{"encoder_arch": "efficientnet", "model": "image autoencoder", "dataset": "capsule endoscopy frames (Kvasir-Capsule)", "train_examples": 42238, "image_size": 32, "crop_scale_min": 0.5, "horizontal_flip": true, "bottleneck": "plain", "downsampling_factor": 8, "encoder_norm": "batchnorm", "encoder_activation": "gelu", "encoder_channel_attention": "se", "encoder_depths": [2, 2, 6, 2], "encoder_kernel_size": 5, "encoder_stem": "deep", "encoder_expansion": 6, "encoder_widths": [40, 80, 160, 320], "loss": "l1", "latent_channels": 4, "decoder_norm": "batchnorm", "decoder_activation": "silu", "decoder_widths": [64, 128, 128, 128], "decoder_blocks_per_level": 1, "decoder_block": "basic", "decoder_attention": false, "decoder_upsampling": "nearest_conv", "init": "trunc_normal_002", "residual_init": "none", "optimizer": "soap", "beta2": 0.99, "lr": 0.0026, "beta1": 0.9, "shampoo_beta": 0.99, "eps": 1e-08, "precondition_frequency": 50, "max_precond_dim": 512, "merge_dims": true, "one_sided": false, "adamw_lr_other_params": 0.00096, "grad_clip": 3.0, "steps": 4800, "batch_size": 256, "epochs": 29.1, "lr_schedule": "wsd", "decay_fraction": 0.2, "final_lr_fraction": 0.05, "warmup_steps": 480, "weight_decay": 0.2, "adamw_weight_decay_other_params": 0.01}
Rows from block 5 of the encoder of a small image autoencoder, named by matrix and row number. Rows with one number belong to one channel. Each number is 500 + 25 x the weight over its row's rms, rounded and kept within 0 to 999. All counts start at 0. Numbers have three digits each.
After each channel's rows are labels from the 100 images, of 14848, where the channel reaches its highest value: "top examples" is what is common among them. Only what is clearly more common there than usual is listed. The data: capsule endoscopy frames (Kvasir-Capsule).
# convs0: expand pointwise conv (encoder.blocks.5.convs.0.weight, 960x160x1x1), inputs 0-79
# convs1: depthwise 5x5 conv (encoder.blocks.5.convs.1.weight, 960x1x5x5, trained with AdamW), a 5x5 kernel
# convs2: project pointwise conv (encoder.blocks.5.convs.2.weight, 160x960x1x1, transposed), outputs 0-79

convs0.734:494467516524427522518519472507502498526479492513526516454456535548488516462504503516520498456481487519530501514502498481495488480453511501529496526506479525535493477507517490533483481433511475563486482536497494503505492451517485465479544482
convs1.734:498491501522468443516494509517529517494476484489499461507515527435506509467
convs2.734:486501511482491451480537501508432474533489503547477472504499515503553495501479519481530485495469480446501470495503508474507529543491509492535513552480482545465473492502465482515526491454505504449488516553516456504487482501460452504471514447
top examples: finding: blood fresh

convs0.255:492545479496520492517460513495484499500535530476516493510503503512529533521545503484492495494525515479496537544479500531504510530501492493486490488492521535496506441526520501492483537491501507491528475501525490474472509503507498505508538463
convs1.255:505473527508527519483505513557532490462499544489483475478521533485528513524
convs2.255:514495459508525492489502492480468471486494500546532483540489498531528458505506454487497535489491526521451476481511486460469519529494463513511529461503511480479531478486516449438450504522526496450466523476500490443510526513451527474513501463
top examples: finding: blood fresh

convs0.1:504474521530463521484509501508527490523556525510534524511478496503526437459497516500490514490471492551477532513490495509490462507506467468497503455459502503518543481480483473493489456479513488504501466504489493515525467544487487510515509516
convs1.1:476498503474466461483521489482528517549535528474478497472480533480499483532
convs2.1:444540467480527507534482486533510460477462514493438489485460481485517487508525529501476501523524492485507520512492497440526471503468515536521490506541491470461492477478472558515464530521481493476490486520494510511463510514518491499494489473
top examples: finding: pylorus

convs0.744:514514482508520484463513494507498549494528512497492498491493537493479513507457481468540510452569498520507484495535519478503494501472507521494489458515492484523532464463499463448507472442473493513467490488550461512526431530506503467540509504
convs1.744:496495513522483494528512510462510505500514510504494529482452481453466456450
convs2.744:495526497477491522489469555485492470542486455523483484488495535446552500490462551521453512537435512488485512486468515525493514479508497492489504546490512459496494512515518506484476498519504466471516512480465512470519541520510510498481467509
top examples: finding: foreign body

convs0.358:501466533430476492505508476472462503511534494518536485503551514482491505532488479477523467507487503471510501554488506499453491505537520450526460519477560520496509546490497562501510523497542485483477525439586513486534497515508498520496518498
convs1.358:503534507510486494494462461526480510481449524518503431517517521515493504500
convs2.358:477482501513497509490497501493462556524531494473498507461518467446565539510496510497514507493488495502466506494487495550474523543527525518486502466490479518518504517464514481504531533444505471445501477492507465525521489511461481536503491524
top examples: finding: blood fresh

convs0.65:510492471495483507469506485501480494489469566494538521447531487492475546467519492494511488559501498501513481531476498480509488479503487507521543559517499514472496520528524493513523497454528484521497524474464529480507523491500479502487515492
convs1.65:518548499512486541488476533473525456516488481494517502479468504477448500497
convs2.65:490490478533453515502481509467501512483455500517503482489507493508482528501528524500472493530496507466526458501487467509523492534487503487529479452501479532492509494471520518458542486486481542480523507511532493502516480486486494471490514521
top examples: finding: ileocecal valve

convs0.121:508477501489513498579514481499477527549484513498523510478494485476463531474495516493516512456539489519553513514469557492480451483554513499499486517500491531497539505482499491548502519510537502511491525507521516528523485530471466511496494508
convs1.121:465492496497460496527541527500520550531531474500513499515461468479487496479
convs2.121:513498450486469514447468506494521503508482496497455542488542517487499481506490518492509481551460526480503473488516478479458465520459487494488498465514452494510481509513515512466559491497503486457502482462468459470510507514526500505513525488
top examples: finding: foreign body

convs0.294:488526531506501511502508510540502522510503498520510534483527520477549543461530511535538542455461501497444540488484529507478496528506491512514481478527518487508486511492474506493465495476470476503527506460483470461493468498503493482484504533
convs1.294:500501519472483510512518501504479555513500483488539500472476474511486432468
convs2.294:464509542524551470528572504509501491521509507483486518493472495522537478492470528514490482494500474483474499500439491562500514493495475483517533518485506504504499483486554507472508520555501481486512483510478501502539526475495477481488463490
top examples: finding: pylorus

convs0.97:452510463454515537484492512494511510476465487489472512503523488445480492484531516526452518534450521508497507505483474499493504483501471501505494515488505491523464512480501505527489476515477500511557477521493471513476529490500477510540516488
convs1.97:493522508489504495497473493511481450511547511496508546496440495490495450517
convs2.97:528525524531478501451502502514420501543495485491512478512501493495520486536511508478513483499477466497468488503536542455538502535568531509508513498487494487465476472476496462496517509461522536488455497484496498524492482517462481510523505529
top examples: finding: blood fresh

convs0.299:501478497500444457502514507509484477503502511477516492474497495523510460468496449507521473484507500487471470466532510539500536481439489520456521502524504488519494486496497543501479489479523479539491492544505474541492510493497469551511532491
convs1.299:453481523473477471522459527463527475500551490500523488506517479481507517509
convs2.299:466541487493499497527529466514469471498492495502497549509505490404503540488510507498508484542521519507528500506527486555512453504500502518502483496509490512494488532492484525514494516495491475524490462511539507470484534494498427502506468462
top examples: finding: pylorus

convs0.392:511485487475527503439516507537496461491526571497488497477504490505475478534497521492477512510495542501471503490511473492511495553511513496464478533506498485527486525505469503491484471508436525506492527525487564470521502528496504465497514502
convs1.392:477512510530551512481485462516518486490468461536501500489458490545516500510
convs2.392:459494543471512486523485438473469531449512508518539561531480498478466520529512447528503544540458517516495543522518504507499500494485527487490482499513501472542507521494462515496514486465456493484504496530518489467520545510486521505521514474
top examples: finding: ileocecal valve

convs0.163:490478497494472506508507521512489477535517477487525498538502500528497509462521492475502509481507497531474507521481509543529536474507536501468492492523515485497526521535505500494477514483509527536466511503507461498457537539555529513498536520
convs1.163:541494532493464463492481476503507512549447462487503526520517515508481492496
convs2.163:505536509497494472502487477487466492486496541519481477542516474487495491529459557529479475499496507478512539509490500465495477518529518497557504530483494489502461479530440486480502488485456527471518478530544501479515520474503479478508500478
top examples: finding: blood fresh

convs0.349:487508490463504533498509475476473532487533528477521488488525518465505535546521477496526438495509546516508502497507491509473521533505485543498483507498504527486487527497473494485509443535496509500514475485444505496498473476499530514531463516
convs1.349:494477502500495474530549513497515571531520488472497533501515493467517475494
convs2.349:493504452560491459504494477467524469523517492522509484522495506595421480462498507478518539502495464509515474510485483468520474474504481435529480519484533520496487492523468521493492526490512474501474481477523523538480553505517493475469534507
top examples: finding: ileocecal valve

convs0.348:506492524522519517516519455497477517470500499489568527512497517494491471496464500523514510537513487481532486489525495506495497530560503509492513484487495522557473500490485529523546507448453496508490464493478502516528517505442497484491501522
convs1.348:473495509497494485510512494504505534601505525496510530497493476484500505490
convs2.348:536457515463526514453507481502502469490473495484534489482507467503487528499491522466524498505472461485492536530490528475507498464472505555498508452521497504460507499525532469482475505518509533517491539496521470486490523452520513512486515504
top examples: finding: blood fresh; finding: ileocecal valve

convs0.663:468420477501506550523522501538569523481508491495518550493479477518480498485524500495474509421453496543476491501512509498490468496454496521498495520535549527500533492506524491508468507528502486532514541515525462524486521519472516533533501506
convs1.663:479488486481483496501514515504481515598534492492493536511512496483487491489
convs2.663:502517476540489461487507464462470503527526504492492495522512509534429500516508531518518547528512463508502485510486489499489452486518495459532486495468538518494464496492474501468547518506495491489499440496497534517479550509515483493488527514
top examples: finding: ileocecal valve

convs0.514:476465527494486497483560498490497549536464487524450470464480453515475500500459531491536476453524515500515496500496519468456453521512495494511504506512485516513476493480490500493493509467514493547505542473455521522472471502461437543481489514
convs1.514:519470497452469503528523515489491530544494495458482521492507473466531529490
convs2.514:530529453497510523486509501498503480507526543490483530535501554555464507503491533505503491483503523494508522508532489509558487531505485489472517498460483485501505530505489505499556489508513510489505504457512496495480517508505524454506525502
top examples: finding: ileocecal valve

convs0.767:561498508525502482501434508488518503476499489487545478510516473484536462488508506521504499539506488561483513497514530522532516491473500494496506469512496455492485513483527492507515466489472508576484506503493456485495530482494553499475500494
convs1.767:516500491520550511504456522504490484466493499489486489454503566519478479497
convs2.767:497505465461498510497475502474491467459534496501475527490505523491477484459518443537516500490518481483483498535531457475519496550481514473484517470503492514513469541530460529487529446476485501521490498488526505470470565522524551461516505485
top examples: finding: blood fresh

convs0.195:522515505516456521491502523502477496461516503519502481535529522474448470482473537439515516526510439504500520521494481485559500521517551500530501522481500501490515508531492521472491516535558511437445493475504491494494499500485488490521494501
convs1.195:473471492504488488485510459488463512528526468464508499506482479475453467462
convs2.195:465569489504481497527538536515500509500491534544486466499526516487504493508517572447462490503578514492527513532490544479522506489459505450513512497517495491497505503521441514537494480556483523533516482525466519547474509515480453514530491494
top examples: finding: ileocecal valve

convs0.523:491451466528484525551508494536546484489499486518503530518463484518461427467520496511490477436491480587486496495518538500498513541469492514519514517503507534468503472563532470522476529496518467499490536507525471535486526530504508505497510495
convs1.523:490498496499496472508553527493491504587540513491496533517508496496492492497
convs2.523:509515487561497481476516465449470489527530512500501470518505523525430498514501544509497537515516487509513503520484478498504465484532495465531485506491552537504465480501483503465537506496495470498483446501498516517472552499500480478488545513
top examples: finding: ileocecal valve

convs0.711:452453539495485494510491499507493493512457495531535499468477494481465521494501500568518545517521511551491515501477498523473457490535501512493458501512523503507508498514493493522528494467513532536518510486487441523525504500456525490488490515
convs1.711:480502509469459491501521511475496501525563512506532563501477492481498481511
convs2.711:528532476511502496517502437458528522483541497457499518485529460466480518525468503520474512522502468503496512520511513490491473484486499457498530475504507501465513478470487516490513538536503509512504456499464525485463543529516473501504483477
top examples: finding: foreign body

convs0.237:526537470489512564489436475529494469538506496480451532516484541504545467511531511502514490483500485459484527488516477535494552492479455505530488533447540485517485505509488535455472481514519530527529490507519510470502479459519495524507530518
convs1.237:478492504486482523494501493506506511507522507515520518493509441491451460433
convs2.237:448508519496508516529530505466495517483504525533500543459472487503438540516483500476487513493538533528489545498474491503529466506533525501491519541522502494494518485432527489507462545465503488469476509496468513504514481504472473513527471536
top examples: finding: blood fresh

convs0.525:480514532449524509515491469551479475528522533551538524487515494489496490533507526491465500477492528574455481497524511478515558523506474503520494488496490511511495504533520534533529505491491499478477516525554519490508505462508519516515544476
convs1.525:525522514493543477479475490475516507494486524500529544487461488458459472498
convs2.525:530569511483551479489504517475494502468508466574494493460501482491491530489506495474486495528516487469493499451548493468500464489540468530490517501501505491479501544444491528520491489520458551510470484499498512493482485544502481511488505464
top examples: finding: blood fresh

convs0.140:493465515474501480497495490531479487522478508504535562488468524513517479509498456470477510465542493480456518458508506505493483501498504546469478490498517499495507493497532530486526537533500512424483480507458483487519520479511497462496521525
convs1.140:504493514482512486505503493499512476455477511496505446501515518538558554495
convs2.140:538467437481526476467521536497485471493480501539510483575458493541487499476497509514498479482438487487518496472493482469463523534523502520497462511446502493521480506514494503480484508493505497439529496443513505464560483508538464495488498499
top examples: finding: blood fresh

convs0.383:480528546504477501519539506467477521548516517497478477503486465450471521482455488535520492507516512564499446470478552534467503514536520508536492516525497527515554566484492511532487520510520499504508500487537514525517480530465450457522474535
convs1.383:476491479483455500517522531498492508548539496467504534509475474517515496451
convs2.383:579502480492491466498501480488523504502473460510484516495492550546480480498508503471536521539455492513511541530494449462501489487459500449477498468460452492497473480531490514494576481478524481501483515476462469469455495505507496519497531481
top examples: finding: ileocecal valve

convs0.326:564529541514491501483500500505504508498552477476503464535482505530496482520485485478484491505543491465507510504477513487499535544505531515516488517452478527504477488505536517480507514537457505524530488540529499509498521502498531520512513517
convs1.326:443516519518467471501537524511500534523539501481530505513490484520515490460
convs2.326:472500536529513502530542528540483455518458535496512529504535505533490546494502512507482488484479507505519517492490479527543490478516495533515494490527559490523508500531472502487452500443524484476472488480478494502540502503528511481509535480
top examples: finding: blood fresh; finding: pylorus

convs0.137:515525456460513512501513490508504474496518487532468512516495498516521457493534425470480485511478521528509525492465481503477447526484483503503491508503507503540488528525499531525486504451503495537534504485485521499469516513513496494483479501
convs1.137:514482490532505508473502527471478482562508470492531532445503493507487478516
convs2.137:478501546533470492475505508523436520554506528466499465510505500463507527548475543503528511471509475460489483498512519509515530503547501490496509492496494494481488476472503460519521485477513526491449512522501489533448483507463477511524497518
top examples: finding: ileocecal valve

convs0.23:482493484454510503546488462496474503523534473516510491473469499542499510508495533524505495514467526516511477464479502491524531529533486490465477523483489477453473513522506519512498495496486500568489524448548495491500458484537506500499528524
convs1.23:506486493504490516510499494502507521503482507540456493494466545475477440451
convs2.23:488476508518490484524506520506518527512477517480498502475468492505504493506498477535509479477503501475479504510464495485525494513474476437504492496485512542532491487489479463496508493515547509487537525460453492466512466454515527534508455445
top examples: finding: pylorus

convs0.174:508518478512536537526485503556542495526539514506448507541484478521503534457520545462460471478554531494482519526505469521524523503484490555474487510498510546484496506525484519493536494488498490513506528515483523486530481483517525511505501507
convs1.174:501474498522499516476535552498505457500523500487470490507506499453556523515
convs2.174:513504494504488489495523496498493515489519503503494468498534518500504480529484470466516521457541510502473483492452496494486549525512543507491490473494507501506528525535513482482474521512469517515452463447490519512498526495481471517476474505
top examples: finding: ileocecal valve

convs0.353:529507480527540539466473443509547504491538499526507488525523512534486542446476511432469473531535498543488502493514473451439534490485505499490461479472489517504478505505472499523485497448528470505508510516479492504428506466504505510505486493
convs1.353:510496487510498462495498512504490460491573519501465472550512490512471515492
convs2.353:503446491529506462514491484506543465487504511499528502527521503549492472453478464468525515432490503501493466514499484496465511490509493450513485507491539529506520510558502502513464546501503478507477491490506518524501517481522486474496516494
top examples: finding: ileocecal valve

convs0.521:490515509478465498525528505538497483505510495497479466493482462507499527528464525490492482483541516483494449471487527503467501520511505512480463465490471509526538483462509486488486473508486548466528497469519509494472526518492463495499495544
convs1.521:464465508513478484510469500504514497474470512486491513490480521535560541535
convs2.521:520438505522519550498483537494500484495492506501466481497484487513495443486456520506514487491485504518454509474498500462513468490509482508533480512522491490452512470538497523518514510544501518493534504506534476508507519506581477497504508501
top examples: finding: pylorus

convs0.528:509531502504548528523524508546495496485448512502537485504484519480481516476494517502510463440496505527544493570516529515540530496505528518518518515530506511481506516487468530500531504489455516475490477476487512519537477535523485490541500531
convs1.528:472519523481510510514472489545503476541474502480495500494509464491492475569
convs2.528:472476512502481520455514478553538476527525526513504525536515470521503518478506475473493471496502465531466455500482470457490459528545533495525498511507458519487477488460510506491529510488480509533505486509565473539484490511512536484480503525
top examples: finding: ileocecal valve; finding: blood fresh

convs0.492:545528495517522508507481526486494529516521492476519482532483508536490497528484476480474482569567498534456535506495496509501517532517498459526517520492486503466532498544510495472488489524523517483533505547528516472499548526469508490506540517
convs1.492:493508442454452518493534460499501505520510476521476516505537478503490482501
convs2.492:483509529504461497511488461515516487525499515513526541506499525477491516478531530477513495483499489477497475493464516516453496483501546516526448487563522496512470495464504533518492540442491470531502529540489494509476520492545504521491459459
top examples: finding: blood fresh

convs0.222:500537500553500538523533494492491454486519534511466521495507516451533493463538496482509479506493489494461514539513493483458544473498472474464508492457488455465497516529491473532514535498521513461544486509468485515530528529513515444517520513
convs1.222:495533477518516494501476511471510528462504499548531467524501475515478450473
convs2.222:496529509520471508467511512472499516515492529560472494506523508503519500479523512509463472532515478535475485521519479473508496465475495475479521493468522448496464484504498491480475490516515497498456465556475525508530507498488494465470506476
top examples: finding: pylorus

convs0.439:460489525548522537535500488541534524477510565488489517524526477479536486478540477507513510500498501495481488490497462509465464513533505498540470487506522502516474472479519532509481520513475478503535498520484555521522504458505503521475469498
convs1.439:515458451516488526482456540482490501465534483513515517476526500532492510495
convs2.439:469483509493547540481533511470495486465505501493498476500500542472531482473469471490502490476460485462511495492528478533469482539485515520475500488474530469482443487504543519543525480485448540522505504476510512447529495503517501478452483525
top examples: finding: blood fresh

convs0.385:472492452506450496520514481508501487491544445473489482480488512470500487520486462541512487477497516463510485505477483501467505533491476510495504506507526526526487491494534528498523523498534530542499517513491517491430514503479478517505463582
convs1.385:507466483476464508531516532522497533520532525517470451467475496470498503491
convs2.385:570505486493487483466455529483494512487538489519522484447531485514477503487526494494483472486513448509518488457565536467552503464530519514483491505469486482473501514465455490539480485456503500509485492514504486515493485530529535482502516470
top examples: finding: blood fresh

convs0.129:479489463446528481504513504491476529534486520518530505484480540488477488514465491529508545493475457543514488496464527448507488510505528512489478522483481526551464499469507491500497476492516460544473530490483524533548491548506469508509502516
convs1.129:470466494492467488489551522470500493542523470463507503507479480478521492458
convs2.129:518500498519501495489479504499475476526517534472459505501518477521505500511493553481489508490469550454454473482521455588468493511508488485463497468502516478504500511493504483474553516485504504491513483486484455452486486493480505534492490504
top examples: finding: foreign body

convs0.266:477546505512498526555501505479473489516492531514491502507534499506495538512501572446501536534529492520460455448457510477485469522504493493534488502494491494487517486494492516569478510460488515462543510482486570488507537455504496522519490521
convs1.266:466474495477497464486555464518446534505496507500482497457495492513513494517
convs2.266:541508474481528476498497493503472494441505492525474461520492479486537494481490494534487494557449505461522492506537502496473522534484485466518519505520511457446467468523501531504535513482466475452544523535487459508476491525511508515495454458
top examples: finding: pylorus

convs0.404:496499523427545501535527485518488460534496499504460539486515497512493470481512459540480490514506482548483532492475523524446507502479484488484489473497509486492499533482505541578460533512466519492490471491504515558467519491470480487528525495
convs1.404:522490463508513453491509525515487544554488480506544488458492500484484500512
convs2.404:521531508521463487464464489486455524510451506515496477501475508487548504514493503503532493510490464446519479516498472498541485510545505501504511486472475505490485477475522427483540469448534520511512525467482498506478492512512505520476517483
top examples: finding: blood fresh

convs0.183:480522538486529530461477464475519484507496502522506513512549479512495531523482489519525478506540493505504540503502522486548481532540495472467525478506500495483470525483522483512518540508464483538471520528469476565499458483448473498505491498
convs1.183:462489498486473522519457447534499497494481550497480542506495510530513504493
convs2.183:499523444521484474474522512526492520496480514486528489467507481493462504507520531518489526475461509478494498537539497549501496506528523523511531516513506501479507523555474516532508496527549497498532494516504523466503513489541482488458510537
top examples: finding: foreign body

convs0.320:490466518532487483501474503509528492483483477485469530549498507534488476512489544483500495547539485530544503536441468503451478509503530501472497518490479486507464508520466472493455511449489466510501495457545477470485500478503530529487474498
convs1.320:510509496524506479482469510470544485478572531506485486533481477501473511501
convs2.320:513474457528502476502506498480521488456468560458547512507512510492519494436492466469499473498507498508475475537473473511468545490466510491498490476500531525497548511502519485493449491505495490487447486513524501535494538482496488501507545541
top examples: finding: blood fresh

convs0.118:510511487495510507443473499543498521485501518489505485508511512520485480533500488510502477497474539483487520536496466532513517529516513513509476545482506486485496518575497516489503507486502492506517496522579528434505482473536505519484497553
convs1.118:510510538501506491494500477489508495503478507499514548486528498561556546510
convs2.118:464459494505519503466496479518473519517532469528454500530510513491499503507491502471462471544481507434490491506506501484454538534499522534510491505512509458534493488478532502451479474472482523473480510483478497491489502513484501504494479484
top examples: finding: blood fresh; finding: ileocecal valve; finding: pylorus

convs0.563:491502473526480515490493505475500517538516507486490512509533468451489511475487474504505525467491533544504495516505506510467470514509521516518505463481487515502463521509514517525512492490506469451491510482491457495476526470487457520492467475
convs1.563:513496487506516539511515517508500542515520530530519477509575504519505501539
convs2.563:495474482486517491477475472502513461498541471519506479492457495540497474477517489492532528501459467457494493487486477457494504506512493478489463511546533499455498479504539501499487498543476529514481527510510553470488488546510529449462489509
top examples: finding: ileocecal valve

convs0.395:475503484523483514477489489534519459482519524529497497490498467520515518456519541506489510504525542486436520481482485473519472537506513462517513509500484515481494493528476484514447520473495497489500493474495486484499514468478531462491496531
convs1.395:505480509490508478472533505500478505533489461511544493467502482468436509475
convs2.395:503548473506427470485528488520488527555456516495484472467517477496502499498490540489523481469496470521540545484477546493526515471488516505490498509518520516496478494506501496515490514469505509488507514500485515501447470509469451513540514487
top examples: finding: ileocecal valve

convs0.235:508456538503506482505540475516521503491496472475508489545442498535524534466509543489504504510496463579505475503480497504461459472486498507481482516523508466485471475500519525508513518492481528504509506477513511469516486533493499535491483497
convs1.235:486500484495473491508528512469514503513576476485509518544462496497497486462
convs2.235:499502484550506487474495459512520498549525496509474520522552503525448516508515510494482549483493487457488498485478530486480490501531481495533504501487486522507536507490497480457503525523501490486498432501495519538477538510486491463490500492
top examples: finding: foreign body

convs0.108:551501512540464475483506496533528442498509483491490495480472493480538506498492544518487443447506544515500446527454473452492503510516484530527534512506489506489503477498485488555516459504522503530513478493518484450476508486510536491514494513
convs1.108:507475490489492501505531475495511484425468515510499531554515512527510514520
convs2.108:524525494523492460462506552504514483502477448523508500496480504496452475493465531504527505443470475511487506495529505467521478480506529509522459512474510498462508486523539475499489470489495503473502497509502475511486500496581493505462544520
top examples: finding: foreign body

convs0.73:504537488493485430544513462481501527479512497470526530483475496524475505514435529481532540456540519521533484492456523477493480495502526501505526496513510499533537473454479514513507512491509499490491505477528537542503512533482485532572487517
convs1.73:465499533503496490495494525526485498510546519515501535530482486479482472433
convs2.73:511486505511500524469485555495485510531466460494446485460515483536508498513502529542496512526475495474504491493532491504480467476510488490499474505543452509464510487533547518483532463517516471509502493542461482466517496508501485505469495489
top examples: finding: foreign body

convs0.377:460477472485530516548489484503483466472520503498481471515474505524442489513509476478518506505525533519501479470532485501533475465505490504515518523454500452502513535538460479501495505489531487521465516493484500474488510471502533507474516487
convs1.377:488452479490483480509516494522491547447513561513518481504521480508490491485
convs2.377:492514538523501485508455479492452483500512490486524481500512497509440490496524483455488483543515493556531480514516465493524450496500467526521480495475519496508477503531482507536461474467511470527479488502473503514484511504550530480439560468
top examples: finding: blood fresh

convs0.211:493498500515490503514539503491455472501512499506468499500458504528487457506477497504489475521472490510532534593491511529513487465537498569506512528495503498484516529512523521524483554513533514501474528469507509474472509509486548546481496541
convs1.211:472460449476467531522500485453521520502541510494499518515487477499526502479
convs2.211:530511481508506477483445532487524506484492484475553528499510540495450500527481512472501501494530493508538484481524450502549485477536487507501509496498505542514475511510439503530487518479498446561500486506514513524493539515530483527490545490
top examples: finding: blood fresh; finding: ileocecal valve