From a checkpoint of a small image autoencoder: decoder widths [64, 128, 128, 128].
Rows from block 6 of the encoder of a small image autoencoder, named by matrix and row number. Rows with one number belong to one channel. Each number is 128 + 24 x the weight over its row's rms, rounded and kept within 0 to 255. All counts start at 0. After the name is the row's rms in percent of the matrix's.
After each channel's rows are labels from the 100 images, of 14848, where the channel reaches its highest value: "colour at peak" is the nearest of a few named colours to the mean colour under the peak; "strongest on" is what is common among them. Only what is clearly more common there than usual is listed. The data: capsule endoscopy frames (Kvasir-Capsule).
# convs0: expand pointwise conv (encoder.blocks.6.convs.0.weight, 960x160x1x1), inputs 0-79
# convs1: depthwise 5x5 conv (encoder.blocks.6.convs.1.weight, 960x1x5x5, trained with AdamW), a 5x5 kernel
# convs2: project pointwise conv (encoder.blocks.6.convs.2.weight, 160x960x1x1, transposed), outputs 0-79

convs0.502 105 [115 147 152 152 122 106 107 153 156 147  94 146 110 117 160 119 147 111 115 133 146 117 137  93 122 106 128 143 130 106  55 144 137 140 180 144 134  73 165  97 156  78 147 134 148 154 102 117 138 107 150 144  82  81 103 163 104 113 140  98 155 120 111 119 148 133 124  81 132 142 122 154 162 115 106  83 126 135 144 120]
convs1.502 102 [122  91 110 119 129 163 127 123 135 138 134 128 143 112 156 137 120 171 129 104  97  97  68  88 135]
convs2.502 095 [130 156  70 123 149 167 137 128 144 115 126 130 135 118 157 113 112 116 107 122 137  82  86  96 105 121 118 103 125 182 162 153 169 110 109 154 135 125  83 102 146  68 159 111 146  97 135 184 137 149 119 116 152 168 142 169 103 143 125 113 142 101 157  95 123 141 165 126 127 143  63 109 126 121 128 110 144 112 147  80]
colour at peak: black
strongest on: finding: blood fresh

convs0.632 062 [192  76 144 137  91 111 130 133 124 126  97 107 123 144 102 159 121 101 143 104 136 128 134 146 130 100 130 101 159 118 113 139 100 141 147  92 136 121 114  99  72  89  92 125 156 129 134 130 157 109 120 145  99 142 116 130 122 174 102 141 137 136 138 135 102 162 132 103 142 113 126 123 148 155 116 116 115 145 131 130]
convs1.632 125 [130 123 129 121 130 114 136 145 137 130 136 138 236 153 114 115 138 144 131 138 128 128 120 115 115]
convs2.632 093 [103 117 141  96 152 169 158 101 159 144 148 157 110 148 106 115  97 159  93 160 153  88 168  95 123 113 120 130  87 105 122 124 150 133 140 162 110 119 159 163 121 144 159 148 145  93 104 166 150 152  89 154 158 114 161 146 145 108 155 160 139 148 145 112 141 115 156 151 146  99 149 142 173  95 153 147 179 154 150 132]
colour at peak: black
strongest on: finding: ileocecal valve

convs0.464 103 [134 131 108 113 146 108 120 172 105 165 132 126 149 120 122 162 130 133 141 129  89 117 152 132  97 153 146 108 128  88 188 125 115 113 136 119 134  87 152 128 114 101 181 113 121 140 105 119 148 121 146 121 151 112 110 112 103 152 172 169 178  71  94 134 149 125 164 127 121 142 121 123 113 119 146 104 123 149 125 110]
convs1.464 095 [143  85 136 124 146  96 169 158 112 129 135 131  71 149 140 107 149 155 149  99 130 132 129  98 109]
convs2.464 100 [164 124 166 179 153 102  92 147  99 139 135 102  93 140  98 117 104 117 150 121 174 127  76 150 138 162 111 105 174  77 123 128 113 128 137 134 119 108 116 124 119 107 151 125 138 144 105 106 156 137 123 118 139 175 103 132 133 103  96 132 150  79 104 117 104 146 177 125 104 137 112 120 125  86 136 113 104 135 149 130]
colour at peak: black
strongest on: finding: ileocecal valve; finding: blood fresh

convs0.32 107 [134 148  82  68 106 158 128 137 123 135  99 100 134  95 137 111  86 143 152 101 132 158 136 144 137 158 154  80 130 105 109 150 107 127 116 122 105 135 133 142 140 119 127  95 105 110 151 100 127 140 141 104 144 174 145 137 128 130 142 131 150 135 140 116 200 134 134 120 141  72  89 148 161 128 104 110 141  98 130  86]
convs1.32 108 [ 84  95  61  93 121 107 131 141 113 125  99 136 130 121 107 115 115 119 118 129  83 138 137 114 107]
convs2.32 096 [142 147  97 151 123 154 110 180 149 154 149 145 117 138 115 111 113 133 178 104 155 142 148 130 131 162 143  67  85 106 108 135  89 145 124 136 170 132 131 133  89 106 111 101 105 121 131 103  89 105 151 145 154 139 147 192 119 124 148 152 157 172 129 135 138 103 141 122 114 145 112 149  91 126 159 123 118 118 115 122]
colour at peak: black
strongest on: finding: ileocecal valve

convs0.237 093 [132  98 112 181 138 121 158 128 137 124 138 115 107 137 111 119  87 130 139 126 133 141  98  99 119  92 119 128 135 169 120 112  88 159 143 126 128  89 128 116 150  77 106 111 111 118 141 107 151 105 137 180 117 128 121 141 107 123 146 127 160 119 113  91 102 171 148 141 150 133 135 150 141 142 137 122 113 187 169 178]
convs1.237 093 [150 120 125 110 138 116 133 162 158 120 141 158 209 166 130 119 130 153 149 127 111 146 117 116 127]
convs2.237 101 [105 145 177  64 148 134 122 125 162 143 128 133 114 136 136 124 119 129 106 152 117 113 173 110 107 135  99 127 109  96 120 130 171 113 124 166  76 122 161 146 102 178 147 149 146 136 109 161 110 170  93  99 130 125 159 139 133 124 136 114 129 130 122 139 148 123 146 129 139 107 140 141 132 108 142 161 151 107 106 129]
colour at peak: black
strongest on: finding: ileocecal valve

convs0.54 107 [144 188 154  97 130 114  95 144 108 101  92 130 124 149 171 156 141 140 119  84 123 105 139  86 140 160 123 134 161 151 129 184 123 119 169 164 142 154 114 107 139  87 133 123 147 120 153 132 158 169 102 125 167 122 112 134 118  95 137 107 110 122 153 118 128 134 144  96 135 168 144  86 139 138  94 109 141 104  96 109]
convs1.54 087 [ 99 116 133 129 123  76 130 155 149 129 128 138 174 112 124 144 165 107  80 115 135 122  82 125 139]
convs2.54 092 [142  94 129 150 145 139 131 119 124 140 121 112 122 107 105  56 130 117 136 140 119 108 110 139 149 120  95  80 117 114 140 110 101 125 129  85  96 128 138  89 136 114 134 120 122 125 133 133 112 105 158 139  99  99 112 129 127 133 123 119 160 165 175 148 108 139 133 147 148 126 178 128 131 121 148 142 142 153 120 124]
colour at peak: orange; yellow
strongest on: finding: ileocecal valve